config = dict(
    horizontal_flip=True,
    text_encoder_width=256,
    text_encoder_mlp_ratio=4,
    norm='rmsnorm',
    hidden_act='squared_relu',
    mlp_ratio=2,
    expert_mlp_ratio=1,
    experts_per_token=1,
    optimizer='muon',
    orthogonalizer='newton_schulz_5',
    batch_size=64,
    adamw_weight_decay_other_params=0.05,
)
Rows from block 3 of the denoiser of a small text-conditioned image diffusion model, named by matrix and row number. Rows with one number within an expert belong to one neuron, the router's apart. Each number is 128 + 24 x the weight over its row's rms, rounded and kept within 0 to 255. All counts start at 0. Numbers have three digits each.
Before each expert's rows are labels from the 100 images, of 14976 (inputs lightly noised), where the router gives the expert most weight on average: "responds to" is what is common among them. Only what is clearly more common there than usual is listed. The data: photos of plants, animals and fungi (iNaturalist). In brackets: how many of the 100.
# router: router (model.blocks.3.mlp.router.weight, 16x160, trained with AdamW), inputs 54-107
# up: expert up (model.blocks.3.mlp.up, 16x160x160), inputs 54-107
# down: expert down (model.blocks.3.mlp.down, 16x160x160, transposed), outputs 54-107

# expert 2
responds to: phylum Chordata (99); class Aves (97); order Anseriformes (39); family: Anatidae (39)
router.2:139140156140155095103158113117133094107126106149131131095142141120123059156121124147134116141118103102101107130097140096132182116158139098152139081127126089146118
up.0:164135149140111165056173129129105109147130119105136104167157126106118132088139124128111087150122124084133135135126113153132135125120117109125150117141156117183160
down.0:126114114150096127081124182110156086174119151149129169095103159111122106102132113151129107126098128127136118103157143109118119113130112125140103156120122131200152
up.1:145121109061105123131166159152161164144159116168142112168151118083140118140106116150135154156115168110157109157086153145165153107166111138113121158103147165142146
down.1:148155167195101091168116132131104099126112117114106103099140157149126113157068077116156165091115112087162136145124109174106098142086125126091094098128137150137152
up.2:145139120156163142131111084159128120126122153035135163132159152119100144124137118121129122117111135113127137147112120124107103138142138137154141156118120106144141
down.2:145074120175118155125099079117171106088098073152131124140129146177114129158114121112127164142136099160107100130141157150129143150105137108132171174146113104138126
up.3:138144122139114099120117123111130133113100114169105120137117156154139098164085160112113157096126142104109128101137145167127127151055188110155155185140140132120126
down.3:112109133109128097110194116141130133141148137102108132170122128092120135076118094119130083140121076133136162145140143141120125194154109156112148073131140087157159
up.4:138130135097083110121121170117126162144072132126161111138152141125111104154132162090122101136137133083101126142099190117095172115091105151114142111107115185112105
down.4:138101142131126162104145166138159100153114129122142164118161145138134153132149077100101089104133133116091116111106132131109115109089090078114146099120148085085124
up.5:109131163149114161104126096132098143093102148155136150170121111105087136105127145147147142131120119092140091102096135071126147117197133118126118118117133085128154
down.5:141155114125154160103097098115143097186099184163122094170079112121129125128135094120134116113119137119122075121101142144147135080149154100117128128116142159151107
up.6:145150136104100088102137101125135113130143129152167117045136134122103112153140106137156141118128150162127128104131112138117120112151118163161105113124106099111142
down.6:120146132094184158103093131164126114137139101126131082140116102134117138095120201076104078138114115123128191131121153122128127121146125160151158099131128174116121
up.7:116137159148095091101176092123144159169171128129122100084123139139168115123126146099121137123112169059122157158114154150109149136137116127127062155099117150137114
down.7:133100150089127123129165154142186110141169152147133141117101180079095127157114149081128124115120102179141122152144154026130159115135123127140138128116141152143102
up.8:124110160131088148151103118133095109141168154108099107096101112137138147119128114088139127132134131110095103118145125127119109101201124176158107127135148128104164
down.8:142122117105134158086156112099163073155153118172146092138130161118151171128119164137127086148155067111132097105158163129119107159114075162139164127131136115138118
up.9:119131128159118076116141163117142119061173118135117135166118121137131130124125124123141098140146085082143122151155140104131126138141097117119148075147120120084162
down.9:093130095127127106148156115119139119107164138145121137153094160151123114109084108118147131121138130107136138108123104083160115117136133109110122135104193105115128
up.10:124119111149079062133109113136100145150153129086117136101126154115109084166131153086137128139133120105131164108133166122124167123096142140144082190107117070126119
down.10:131103103144114157155128117100120099155167171152131116147104117146114140132103250152133145138121126118153121129141124099118144072119125122152149146125138148120137
up.11:124130124148161175128128130112098157163187146151141148162084145098103091114163126130099131147110146120133096088081122094127144077086146117121127132117148106130209
down.11:131112147140092173136122108128144129102155080161147124070154082144120134171134100117108215128109209097172124160129125140151107125105144080131125159123128148114125
up.12:125196135150135151141159133112156124142152166188142151126148099080091125106137140107124141148134126131140136119131099141083143129137100196163124132158151175153079
down.12:075126116148130143125193138112092174144158107126148118120126111110148154096134072111122105161087091129120104127122108194132134113158104149133138120103119125096172
up.13:128165161088147114150194175115118094134135135165137108137151136078142149135120140110116111130161165148148136137090105089101091150160100147117135126128126091175097
down.13:144093117143161160099153102099134187145131129142130064174103123147099130135145165128127086124165102107146112119171119142135085140160120176131092156147140121124163
up.14:128153152134145077105112154142082144133129146109139184121127103151108083129115108115109147124100097101144177087134115135137120152134155128140116181141147104124136
down.14:113107122107054136123141186118168149154126108113106111172189126106141127135105121128127142154120098190111158168113116091143120123062089145138126133140153137133145
up.15:129169143113106145113108172124142126112105139108113125156160133096120081141134141109105160111117083089157114108136125153143117122129148098136154117126138095105156
down.15:127174147171119149097127113157119166079129149113120145126167105143181162110134145116121131142121133071110087097112134181108140121128124172143142090149140129160133
up.16:116125120119128121120160099167163145150122112142126085126113161125089137131158160097131118151104101109088140157099101104131130122058116145152158082123104106121138
down.16:127069099137160156143121157145127157136066122141135105122155179153152154100135121104156100108116110155133109130077112151138106138146113126088150052138137107152113
up.17:124139127128086138144151099113125115147159164126114122130147128096103115106138083105141143136136132138161103089139055165121050135097125153120068135116144156166115
down.17:133084124088202168127166176129162111123107092180122124150162127117114156169133101116141127126099168088106104167121132092121154130130118161105096114083146107111129
up.18:142138140153148147143136117124119097109078142092116112195135134139097160100126160116129117119142129098153151090116125152120127123120134122109116134138128106106127
down.18:137098124147151145117130140113100129081101131128130164111090102087183177155134137165119095128145124131140135121092091133131100159152114158116142150123116158145111
up.19:185128166124110080131163115147187106116114136138097147135131112141134151190116096095136124119122151115143135183120111140140138131138124112141147108109118169112085
down.19:124096113113125197144138108164164167183154070114124111119110137129119128125101126155140099122142126133155109107152142124127149144141072126101136071146110075111112
up.20:139130115119115100112119135130128038108151120125138123112144177092115118173138144116132121158112133130124117135133134124118092132131091116089186133099152116104142
down.20:127144104130139152135167120162115104111169129130120107105085165152114172150149090131155094104153092123123151097146127139127113142141184127111111135125139100113143
up.21:126131111129171141107139122144152125116186123134112115135111131107125154147088129194127108104134142190101143144160165114147166150094142126106121151138118147200116
down.21:133153129119119107139110126135106091074101195128133158118158097140105158119123138135122125129148176147090122102134107108121167142130131099105095130113118131129134
up.22:104180139147163160126119138156150128137151164133138148149162157114108131093133154105122112113129138142150133136079105107109128101061144164151174123115136078106147
down.22:130111091114101115109137129178126116069095124167112116137151143139147090112138159099121094102136154139139112154103151135125138133111126152127173122109142156135132
up.23:161154143154129078144089139135094164102150119161123137108104093139155122121139115160123124132129118106111114113150134112138123091103133133125110110128137130160128
down.23:129123108136161089149110117125129083138084124089130108126139111134147133192142095155140113132138117155120138111157109133143187097134110133132125105129150147154156
up.24:134124137118154095133086147133125115113164106164111142124112137126088107180118115166127112139104171133126148089160175099140146154141137106118126142165115102122162
down.24:164134139123177135135160169145165146137120142148120104095067155130107145160134144134100157141103092081142101106129126149137110134108137150127128145110116086118146
up.25:111125143143132079161102162139129120084129148184119142145103171128148105140157168096133150101123121136143112093098136079137148100129166137125088138095127097142109
down.25:145128160142136098094117117111148158135123150100134110138116078170129062124122076146157132136155152072124141093122102132124108159101139139088157126109134084132182
up.26:133143088131147132108109176121139125108137135129111155158123149117113133089108136137110110125101143135130136158152161097152197143079108097126132129125107130130163
down.26:089108128159174093093114168162129099126089126141103107112157191157119114122122168118141125113134133154107138105086148143081150141137159138107118100166100144153153

# expert 8
responds to: class Aves (99); phylum Chordata (99); order Accipitriformes (49); family: Accipitridae (37)
router.8:131079154154144128142151072103101130108088132170142116151155100121171126127149200105137128143132109134106096147116124120103115174145128103143140114159143145119115
up.5:163156098191166137109136112153134103093171101148122128136121145158143146128114101148151130122125135184147122151156100134090091159119095113105058141084149109113135
down.5:088137131115142067141102099146107125160177113120096107144118130110125139070126139092134102168145122123155115142167148174147138142144130130105130126109134054118142
up.6:110137137130101129133110132121128143197129135152120106155125161112153165128111159121144120137104096145134126144081151140115126166144166054126187173142130123139153
down.6:129128146139135113199104109120149128153113062149132131136170164117103143137111163137116139115143106128086107153139132137137177156136166113152126115146124083165150
up.7:153080115146165137120098105112113123098096138184125157172127145118180139130168148139121116135139199148073133122152124127128152169133118080110124107104143138101123
down.7:122121118150126162103144161103141137145113053176140086121119089228121149148149098114093110122134138120115103133144112105119113139098121134118166144143115157100096
up.8:108113138191125138118153130128149217130166137135121085147153112177137130108145121116144108112116146135125121136128155172126142120122142112169144140103140127104115
down.8:115165097152129109114161139138147143115146142063125155180102131151151136137144139105111111163110101104070141104115136117131093115163143158182170136155115100126130
up.9:088138133127107139178097154102104120132136112127135140138145149174127090076112118124132148123157150171112142088229156130147155122138136120079108110131148120132122
down.9:143129103083158132137140113149184118100140101095149113132108129111141111132132144165118064100119111115137114144232163097104081113113097119137159134120137125149119
up.10:127141146110108135142162061115179142110193108162129117132148106116133146130119119104124118139099155149144153114125117164145126110115101103139160115150126060107143
down.10:143151084167135124135075095129104114099157095147111136120104127126113115154087153135132169148157149119100104117104162117101094140122147130168151126163129180117159
up.11:126103085121140128160136151126170153159157155110142123150143118128128129097138138109126131120109136141131184098125166164134167130085124089134147127127097088073141
down.11:131115149106145152156115143107075090156080142152122139138085154156101144152154152124127117128150146132122129167065114100132118149108106099146114058098121144111136
up.12:142140099190141105143141119104100123112128136096133137161129118120121143170107132124141129106053035120122176099098144138116109114133157122128107135124148127123137
down.12:126179173112094104110146111121117113107127127167127171127130132101129112111135153163125113174203106145138140130144121149127157121098157124096155146123125101143115
up.13:134101101168160135114113184124143138117174151113151118163150113133120141093141146103134121141088160086108132153160148178107139094138131109142118112183156070106118
down.13:110141148142075136099085081102133130143105091102128130147134124084099113131131098130142124146124098096120127132120140152114111125160112108171110143140123120138126
up.14:134076129129136157132149138119152134099135146135129113157127138131114143112110110130109139149109123143156131171151155121151161175158080067101143142093110137143156
down.14:080073123148096121079050106159147117153140132158131119166112126127134139159070139114131127096124126075113157133109136107097114139176144112124108162109119091134131
up.15:150111156151141142136103114097126144131121110109143073125105121129111083113131126159090113140127123155144125124141084148137123132160161122153168104145133131114184
down.15:099119128153109141133156136158129128166120126135155145165151102146094123137137133091126069123135121162094120130133151079138145149124152166107179144147155126129135
up.16:203084130147126113113119129106123163131129088133089078126112111109136132095132110159107124122098101091149123113167126161127141126113125135113128110199122111129102
down.16:141136083095127117107157124173106159165132099134132143166126145131141136148126180108153106113123128171160100120202133143148111142098129150111131106128120135075182
up.17:121084141154113100114173127135122162092103133102135185135150167137103177147170099140136134105108115121146166142161149142120116134151118085155161151121128119084201
down.17:132161135173144143098156142149108105140148121133129128168151124141122148120164142094112152127116123104116073130124122108154118131156152112135163127079110126113156
up.18:115131138123201143158151110116114118196136114093111129106129128118116120069129139076129118137125138153144100100134147150138110133124142127123084136162107158127091
down.18:126141079119215096107144126147149104083124123088132129122124130110132148125139113150140096128145141154149156115121130133097118120108145160112135142175136118172147
up.19:135112166135133156127132137149137138155147139154150075151122137120186098129141097113153124157135152129112079110153146126126122109159121125103187160128128140153082
down.19:122120109106107160151139165126200110155195141108127155107143154114147190183138158135110107153150121086108115128145109115120148114207111171137064125117136132105144
up.20:119132131142103126164149133137118118111158141172121097102146177126117185082146143138159117113143162135100080112092109113129140116116155125152164106119112154099083
down.20:132116135154108109116158176128160120117191123130129157126114138136152126131120218112103133129164143165155119099134119111120102126122154135127101158145138166198129
up.21:137139116160122141117142131119184151151112133162114128074079085155125111128135153112129152136122128123135145146096135134134130150132137112124069135138135164111153
down.21:134123117134121162122118135112102126110150171097128120088119112113111143129079114138148177131139131129138127142134128131133143111142093078132176103117136142121118
up.22:110115171173091117110108101149163096133163095137126182144123094095135098101116135125128128143117156107096128183095126110144112128144133097101122112097118085131155
down.22:133076120145123109149116174086085095095127162139125081103151115168126186160127161114142102158180132112134152139198111124123190134091139150124134141127141141092161
up.23:131121144111127119145164080118171133151197149128140116123104126197111093144125126112137129163133068098131091149102116097146141104126122151155092133110129116142152
down.23:127154118109117119122134131121160132162103167083120094083130134119089123166124071085129140126144115131139106140128132034135147121113131142126118122128142135101120
up.24:138113139124159100121111106089157121098133157138106131162124101121120131114130146059117130126113148078166132126117113077135138128132154124100112095114155141133126
down.24:150138148090131180118101080110131150149127113096125108150127097167091111118085078192125135122135131154121146131137159140132139102134112115120118151171119100098114
up.25:138134126125063153114119123115154147157127156097116130175148149142148115145147121137158132118112200140110113131120131129141118141136132115111086136127107133154164
down.25:159132144114107184125113132144106100161145107109118167116150098100117186121095137130109109109113136107157075147156164177109156090145137119123128176118141103146130
up.26:081132125124146149083085123146120156068097116153157123133104146124151150128096065130108134124084121134156117132169114125121090125121116125136112139121122125141109
down.26:140146119128132096123151112154164086145146100132135119119101147110104128094128187137131110121152116122140044126161144157148122148097130141131131132119141162129142
up.27:152127149150103167161115156122129128154103140165129111110141099168116142118110135120127157173114087104128158179130122143145128179132123106129142112164122153159159
down.27:144114182103129107165142125113125124173060154132122134143128172130111112123128138133120113057146158138157136172139130119147140161135124181123081140168136127133139
up.28:115083132131075124157136153086141131137168142083144107116144132131126087154133169126164128120135126123119159140077125191117145126173112134151142148144128105189171
down.28:119068140149114087141124191144106117079135144136105161128141132153133155142139159145139109127108128106134151101141114120131140139126113121099108114122110121179151
up.29:166181128165080108127153088119078158187146117135104114138156135106111126107140111089097160128127160076077120120146167152139104073140146131104140125142148135129145
down.29:081095137084138132155147120085134135118103162137081099084123147125174100096113122125150127136113108176126138139208082137105159071128111155100106104133157133120122
up.30:071112106133160129149146104137153165078133076129110132092162132139161106137107104091102130129106148125113127168096116129130149124142140155139158112142113099109135
down.30:150138101167204147100174131113123131108091111095136112150126124138135071166120125121148139143129118101111179164150083112150108116125101123152132166122134065128119
up.31:104112140157133114119132085124118107132116128095133121153118148172133159113139098051143121143112068147128158143142170163121176092100092135151060117129132146101132
down.31:159099122185127114145113120086125172158121123126155137153100155118154104144108116183133136101127125075146135132105140110112086105154126087144146125092131112149137

# expert 11
responds to: class Aves (84)
router.11:139076130144158146142089086118117110089091149166113144151149143104164138160144209119128108119172135138138113145119124114131086159151161099143094099095119128172150
up.0:091092130137137107088105126108091123142159168152140131149169131177131121123146149170146116122150125155123165132107073122129140136144118113149067127118118105144117
down.0:138128132105133137127113108133143163124139117084135130123136143131141142096106117108148099144102079114133120147157161128119154145137105132071106115130093094107127
up.1:158151115103163106163164137111157131109138135094136113150165098119089085061146123141120167146156149105128130164090091078112139143142163083135146157117162133154140
down.1:123141126125131087109122147155140138141151174138105116098093118141073168093149187142112109083114137129102142164182124130139110138131117109131159133139107135137144
up.2:113099101114108163133157114129157110137172133115137128140127096148171138126115150112146130105100173113114106104107086174114142163159105134117107156082122162094123
down.2:116131102117106107138133064134135099096148112131121079137163137119165097132132182100131137124125111182169159131132149096125154128158122124097078142109160140168086
up.3:116107159115122084146206162108082133096149135124132129090074115134103176096119155157148113180136169107151156154086122134136144149143131150125133097129110123151155
down.3:113110123152116112145090147155122137113136111122124110148097160148151121140120142123097125087110180136069174131100147112104189148116098160152121132134115097108165
up.4:192178118112106099118128124123162121111148146128107137108106157127118147145113133105144122110145171087194090145097131152102151128100128153123151146144148094131122
down.4:043157134080121128134161156157122154085151111105121127082114169134153142150115094208087143149121091141139118128147148156153103127170149141163148121150127110122112
up.5:132162130153159156147093135118109129148196111137139109126113152122153148120122110123115144142129153117123084107199133068144090130135105147123103111146110133160108
down.5:125129125110185148135103161134159157154097169156125127131110140079158131110113090152096067124136109134110095124198118110133144116133141119136149151118111174186163
up.6:154119115095137130123133160122109174140130123155153124096128125124172111120129133173139141147150115144110106096111098129126112117140157128113156096156170152184126
down.6:123126132085162131157107161164138094136089145102146151102099136084130100105137166172082095123083132105141129134152139120130149126173123160117120127110159113147130
up.7:134136138104156093131096142140102136096131144156129168143086115090159144082154141137119142110120153137108158146149088141113127136149099142118130115142119114140131
down.7:165108122130185108140108137110157093082108125117133082090141101161172136140156147116111070131116146118142073132142145124121120120137145136118115127123117145215136
up.8:109106101140153130140137122188158140148116073115130109136133151110096118160082123086169126157136155124154126144114078130104109162074117122136089106120125180138147
down.8:140084127121148141138127171143121100129109145180134126146116113108106130130110073139102144091107180093129133166149121133135157171132107163092137091119110083123105
up.9:147098154143112173153104146141149102128121146154124120155156125108094140127124178145117135134127112115168111130108100137136114133146138099130109117121134112102119
down.9:100145144127128083147131139154107126110107164117121111132142115183083116119118009090133121099140137162144103150092099095138151135134095124116138117118124117123126
up.10:151147118138109117108143098130159107108147097122183143120158094140147140120115117126125120146112155082167133168138103159078170148105118102166123131115116130099106
down.10:099127128181102148135145185128131123104141129087136108112098115071111148121131173109102103118092096117115127098154128133125106139162171174144131128129109123105130
up.11:114093123122129142117099185119130123138135148106138087162106180139165154104136173097114127129120113108138160096114152122112153118119089118121097126142110162143128
down.11:132168106140118117124137114154087111124159159135122139121109153130066145154126187151119105140151133091151110123102113107112135129149077104128156148117147149102115
up.12:139099160142114160132138174127145130154124136182136108165121110141148125168141106145118124144105155140140163112127120112129186149146144101128149114100142123205162
down.12:125132134116090128087149184138170099135181152096114141118163098140129125100135109115117146141129173104141140116117128112131156139126125125137118125119136144110133
up.13:113132119069125117107142063145136164192162164135127113144146127149100152083175192104155120148120081151137167106089133099098124160148188104130083127150107109116161
down.13:153136114079142170139118149132119137160121137100146142132137122156095102137126206124118087105122089146172161159144152114112145118115115141115120109148139181101127
up.14:127134116137137122146149139106103100145091111126151139115113182135132121143123110134105144128171132150131103119111125127147103157079139113123127109188178050170100
down.14:122090101158147123147106106134178118144121118182110108139114112128141082122097150064120090135095122136131110121131132154109112141101129143137113141154150103085091
up.15:159110133127132138134106123129071118107119120134150107155121117146105156099098156175122098120130151161101118139098125139127147110140132125114136150154111102138133
down.15:143080127109114103126121126096161116166130146117113093148065117133156142064122156166122032138169135098122088101175108107122120113108171105125170157139140153102087
up.16:120153113136079171083148138113149163168156123109120159107137109147139133120122146089132148120132186106117144155095099157120174128135108147116084126157123101148092
down.16:125098119158128139136109086142100148098094146097117134089118170122130123140103181148119113127129131093149136141150129154131207093162086127118148109115125089098131
up.17:119107149120198102097097114100152117126136086096093113102156093147143115162169118101119151114151149142141118120143160119130108189181111090150164168112132135135124
down.17:168081142143117145131134127159124098119132160090138096131132134137203156128136137125164120141107121126081120125134084163101123144203164129149152157108128111107126
up.18:107071131131121094114154095118157121153179141117139144144103120167143063126126109099112173117175138113090198154128141145130104136160111104174133119116124140120061
down.18:138105123154195101112091116138131135098099165099150146136111104116153091109139142158113087110114140104141130141141123116112130132114129105126108127103146082126113
up.20:126133135137138144147152106107143120123137103128147102095104108135124106118145147088105139097101167103129065102115129144168127148111142111129114165093148133127079
down.20:137112112127155101133124103125158136158115118178147087096108123104115116131103145129124087139119131140150123097153083151136120119150120131133089164123137123100132
up.21:182118134111120153126097131113136153118151102161137116157151160135148139129163141129146139155073128082107149125178155110174132103125151130115095094116098157158134
down.21:119110147069148119140105172164090111120110139107111131117100096062117148124158149121109094118159121157135130109175115125121164117126162176106104152115120109084129
up.22:133126128152164140086107137119183159129134139148123106173143123182163111134122160174137126121121148098127120096113171150147102130139129108094129113118144066138143
down.22:155133136104148161101143117133185121151146120109123158116115109139064200133122119110115129123158128147088119127135155115110144130112135162129133092178150148125142
up.23:127086182169146136110147109152113097118126085184136156142112118083089132097126124137112153134118161125136169164102093104120097155134148167159121104118129078072129
down.23:103119130128159098141137140131121150093132137112103144092129129121164103108114112117128146135133103104128128143117164121161159147157084092147113155112165111155141
up.24:121129153163090104127084143098131111112125186083147124086124147158127163155112111139114147128112141168156176125139126140121145137159130130122130119138153161129183
down.24:137147171155094107155121120141084144131180130101124125125171147127102164134152159166133157146134140157110170100130115149096146114143123150142113115123085115110185
up.25:154066126150159128127153138120063184122143114142107107097134128159139152143150075134138165101149128123146139121113154132137098100117138122118093122123174149126113
down.25:124154109125122141133141096172098147128131145127140144171102149087122133075134161193142132178112140153142150094185112115148122130105159174100109162090131135134117
up.26:148138139180139135148120093136118091130133111101130086121142124157150090114135079122150137174146136136114138140157116150133127134128117097128096137088122108085143
down.26:129195117107130131096139182135157115085121145151119118131118148112138077137116197044125136134099142168152117138156142092114101116115101093121126140116117184110151
up.27:114112129103129139155102076123137097129116144132148144102078141109153123097129104118124128143134141124118114122103121141139141121122075108104174118119118048152102
down.27:152095110151093152145153147123111120131153158112093105099150140140166143149100141165135136120101162117145113159139160154100181118131097128133141146068159131096130

# expert 12
responds to: class Magnoliopsida (34); phylum Tracheophyta (34); kingdom Plantae (34)
router.12:160138130116119087111158128153167113155152095131136080132140116180117118167137079134115104128147094114132127157147161125118140125122150153144099157146133150133144
up.5:135157162126071125144116166100110119157138080153124106092098113162133097158154116165108127156143094086128162118149143182125125106128134148138114150131127146076151
down.5:131164187113107111122105176134073102108145141153121188119141107145153137116113171123118073148127076148089106121096126093135158177144094078134161135131134132141132
up.6:135137133118178143140125122176150121133158134141088096125129091121141149138130134123127145100113105121082150139132107116098138138107094116133170131101155148110125
down.6:148103158136088121140101144157105124105144153114126133147127109146135130097152116145115154122121114155146122122124171145099097108110104159159128128114123127136125
up.7:155067111140105141124076191145147098154134098127089113187133095134141196141120148117104109134130138091132101135105124128096107119155135168122118108136142097070097
down.7:135124152143118102158131184147082144081124116135148121089124083132142139131108099122162127127120134139123181118185153138152135116142152133082154152166143157100090
up.8:152189110132136076160087115135106107165165129096149113086157155114091117154110114137131131143127076120135132136151135094127099133083121099169105159143118158118108
down.8:124167118155124110194121124131067150081155111121105137124150126163133102131110154154168137133156094141107124136090132178139090141134137136149105121163140141132108
up.9:104145097151101126095152126093092131103139153163127155143125121132137106082134113134125164116103172143135134092141092115109128168111108149111142101154120149149107
down.9:114121107183148137101125126136156135110139164138084095112126118120148097128200124139128145120092135142140146145158129128147141157095147139142131110118144124123106
up.10:130122114126137112138166211092148128127146096128084096130155142147110121154137154113135139148113086105103127094139140154126119111161137131110183143116114144134108
down.10:164096119143123156086106081081143120142150121141084103119112130112137120119103121131132147151125154139130091144125179124111147134151139108152136159118130135119119
up.11:156171148140139117130126110117155108138167110130123113136114109117123109157112116129145145084133105102197140160118085158118128130128050175170095157113105136131154
down.11:152135144131130161108143147135119102161118145137135125096105147161149145103182152133148158069147130141067127135117137124123146119118078140128128151120195125159125
up.12:138129101104139164090142142131168100133126109188117126166120152090159091120119114141100128143122143171132135118124115090136110142091158116139150149130127127144067
down.12:136114106152123130191092158118153138132122104198118144131107130170159140129128164101100173144128117111099126124147117114168144120114150136126112122130112111199124
up.13:104161132084130087113109100158141110176102173134157149136107113101132112194154112103139129107117140146128147112100155125125142132110160125110169142163090104127169
down.13:108152131132095159122116093118145178129148167123132106104144139143165119119166138125124119135084085157141073095109096072113136151138115103119096141151109087156095
up.14:125126149131139141143127132148111113192113116147110111135092145163141131129143152146085149143132115170146135115120138138134130147115115156147114192109147129138115
down.14:114097088146178148101116216110120126145140137100148137116142129123108100106127153117148111129162118111126118132143125114150148131118140148144131120080148144122159
up.15:098144110117151138129122156138123122128133164103159208187173141119093090131133142116158144143133101136154134102167135098121109101125145088161151125131145115156103
down.15:097156136131158167136123117151094135147151130084129082125115133149111148093144142126132127130134115154117144109099175143140103140101087088135125118095104149085106
up.16:176152159158102144080087111121121082144158120123152111104099106126131100119139136136126128115147128148092152118120100100132151170159166122142116119131166094136140
down.16:125160123095162124134097087115175156144090142130140165170119157106113147133127124149104142109134095124119164152141129103135146089184156127147132156131070137145137
up.17:082160150137132053122123128142131132074136120130091141129155093108109171114161135122118134131114102110102124123156132117147122158112095125147144088154108132095167
down.17:129164161108135095120120115116145067099115138107147146147124115097148081143084123118088169124123143121129120124121165120175142084104147137128171114095145138142119
up.18:151175184138144141158141080107129141193125134141123142098151120107137169163106142150142127134097118122097138098143133146162116145140128123142129106112140149086118
down.18:093101139135134142144157143170131136078145106122047161116158150161098166166111143079125191124084113096135103118145080117133125152127106141105128126166132139137142
up.19:108137132141157158128101158146139088165124107122152140106142108119167134103125145140136133168142184135139149111137133132118144138092140122139102164121091105136140
down.19:095111079122146114097125132162159172167141127120142136121152139124115138128117121163168200145156091104095125132135132141103141107145075126111075129165179126138142
up.20:147113101099115160144141145122137165104126115150104082088113105153144134172143153150121165123120123160141169131174140131115161089108130141108150131144131123110130
down.20:125110164116146155149150167161170116114125124123117145111138150135134135113130163101119136105157148124090139148113157055142170156120140130130124133098100104148136
up.21:118136122143129138129163171104125101111161132136129137170126082147119099172145128118141136103180093102124116149147141164201151155136111120100156135160155134147149
down.21:100137122154104103092114140132094101093137149120146176123102098124147147137124120114156129131174139117105136121132129104212157096124109133150112102092112141138157
up.22:082111144162106111129144142105106154070114150137188123147133168118138124126162151138118132157078110119126150123173133110103148134096123109091154093148104118086155
down.22:120108150112158125111128131123128155104136152133121083156087151109144128083139100152112096118128148189131121154139132152145132152131145173105098139079115116120135
up.23:150101140091158139092107066136132139134146181148134116152147144115146138168143141133104121088119100134137136116197126107130152144114161116152098140143141101172169
down.23:090104109147119125155068144134163126086099113159125139124145160156087130125104157126102167085098136127122123132141135112133165117122076063126099133135121107168148
up.24:101154162132114130130155126092116083156107083161154113137136051080123137128151117101119158141091117108156132129117057138113146126140121166149102158149120123137156
down.24:088135137109139136140126157128142113176086117149168146111121132149131146137132136137125117150114115154089145138110119112084139115110097114126103153126108137122137
up.25:159126099120085177114162137134159152110123125148126162164172143134130112107137147140178140102146113160159126128135111099128145114137099110112139146149113150143163
down.25:191138124138157129099125107134148135157134125152126134144142096148132089150133114127162124098151150151124153130135107164100173142129084153125102129116136151123117
up.26:124138151166141122119178127170141128107156146163103175137135095114132119102152156128164148168136114093146132149171120141114119142116079117103175103096143121137110
down.26:124121134109137136124127118110119105126124117152150111140121155151136143141119141119176132132159128123116141121107113153220148127128106124139122102145041134125115
up.27:120126122142138111134137133152126079150181129149136139115158143092107105115124151128117148130159090131124168160129081126104128118119120117131165140127136134114134
down.27:113126073139153132090150128100141109152122131129150136125168166143142110122127130131106124114174151145139126110122129102085142158141134119141124155086140121120127
up.28:127163085085150085128101156141091055177125147083138156145140121095102113086119142089140115129130074154148122111140153131125100150127085087152140095129137116120108
down.28:141124141111146131129106124140122127111139125118146107127139101111093085164102056143121126115156069119135139099101169128147095115117133094126105119115143107113081
up.29:124115113134156123092126169146134110107094160157161190130123126149141157144128097117064161132143131128157096110160148168128110153137132102137127157102120119139165
down.29:152133149111111144137128156084131120144109141116106172111153102125128108149112137184131132123092094142149137102145102134134158158125080113118107093150128107158159
up.30:102150096161146145112118136151162131133111145199113171123111115074122147155152139114139168126142128115161119126151120181123137120137110130101153128123149101153092
down.30:109136075095149138170155118157143133142124123162123059113122114163138149092121131137093084086126120130126124132104118092155086136126153097127117170119129147120115
up.31:134151130114138094137139102109149051145136093155141117138118130136133143153138075145122140080124150119133145100107132141122091109144139102149131116086145085116118
down.31:124167113146123106109109097096099086132121152129119093126124100134118103142161082122130180101120129116141112113152109181148114096160154124138152109147097117144149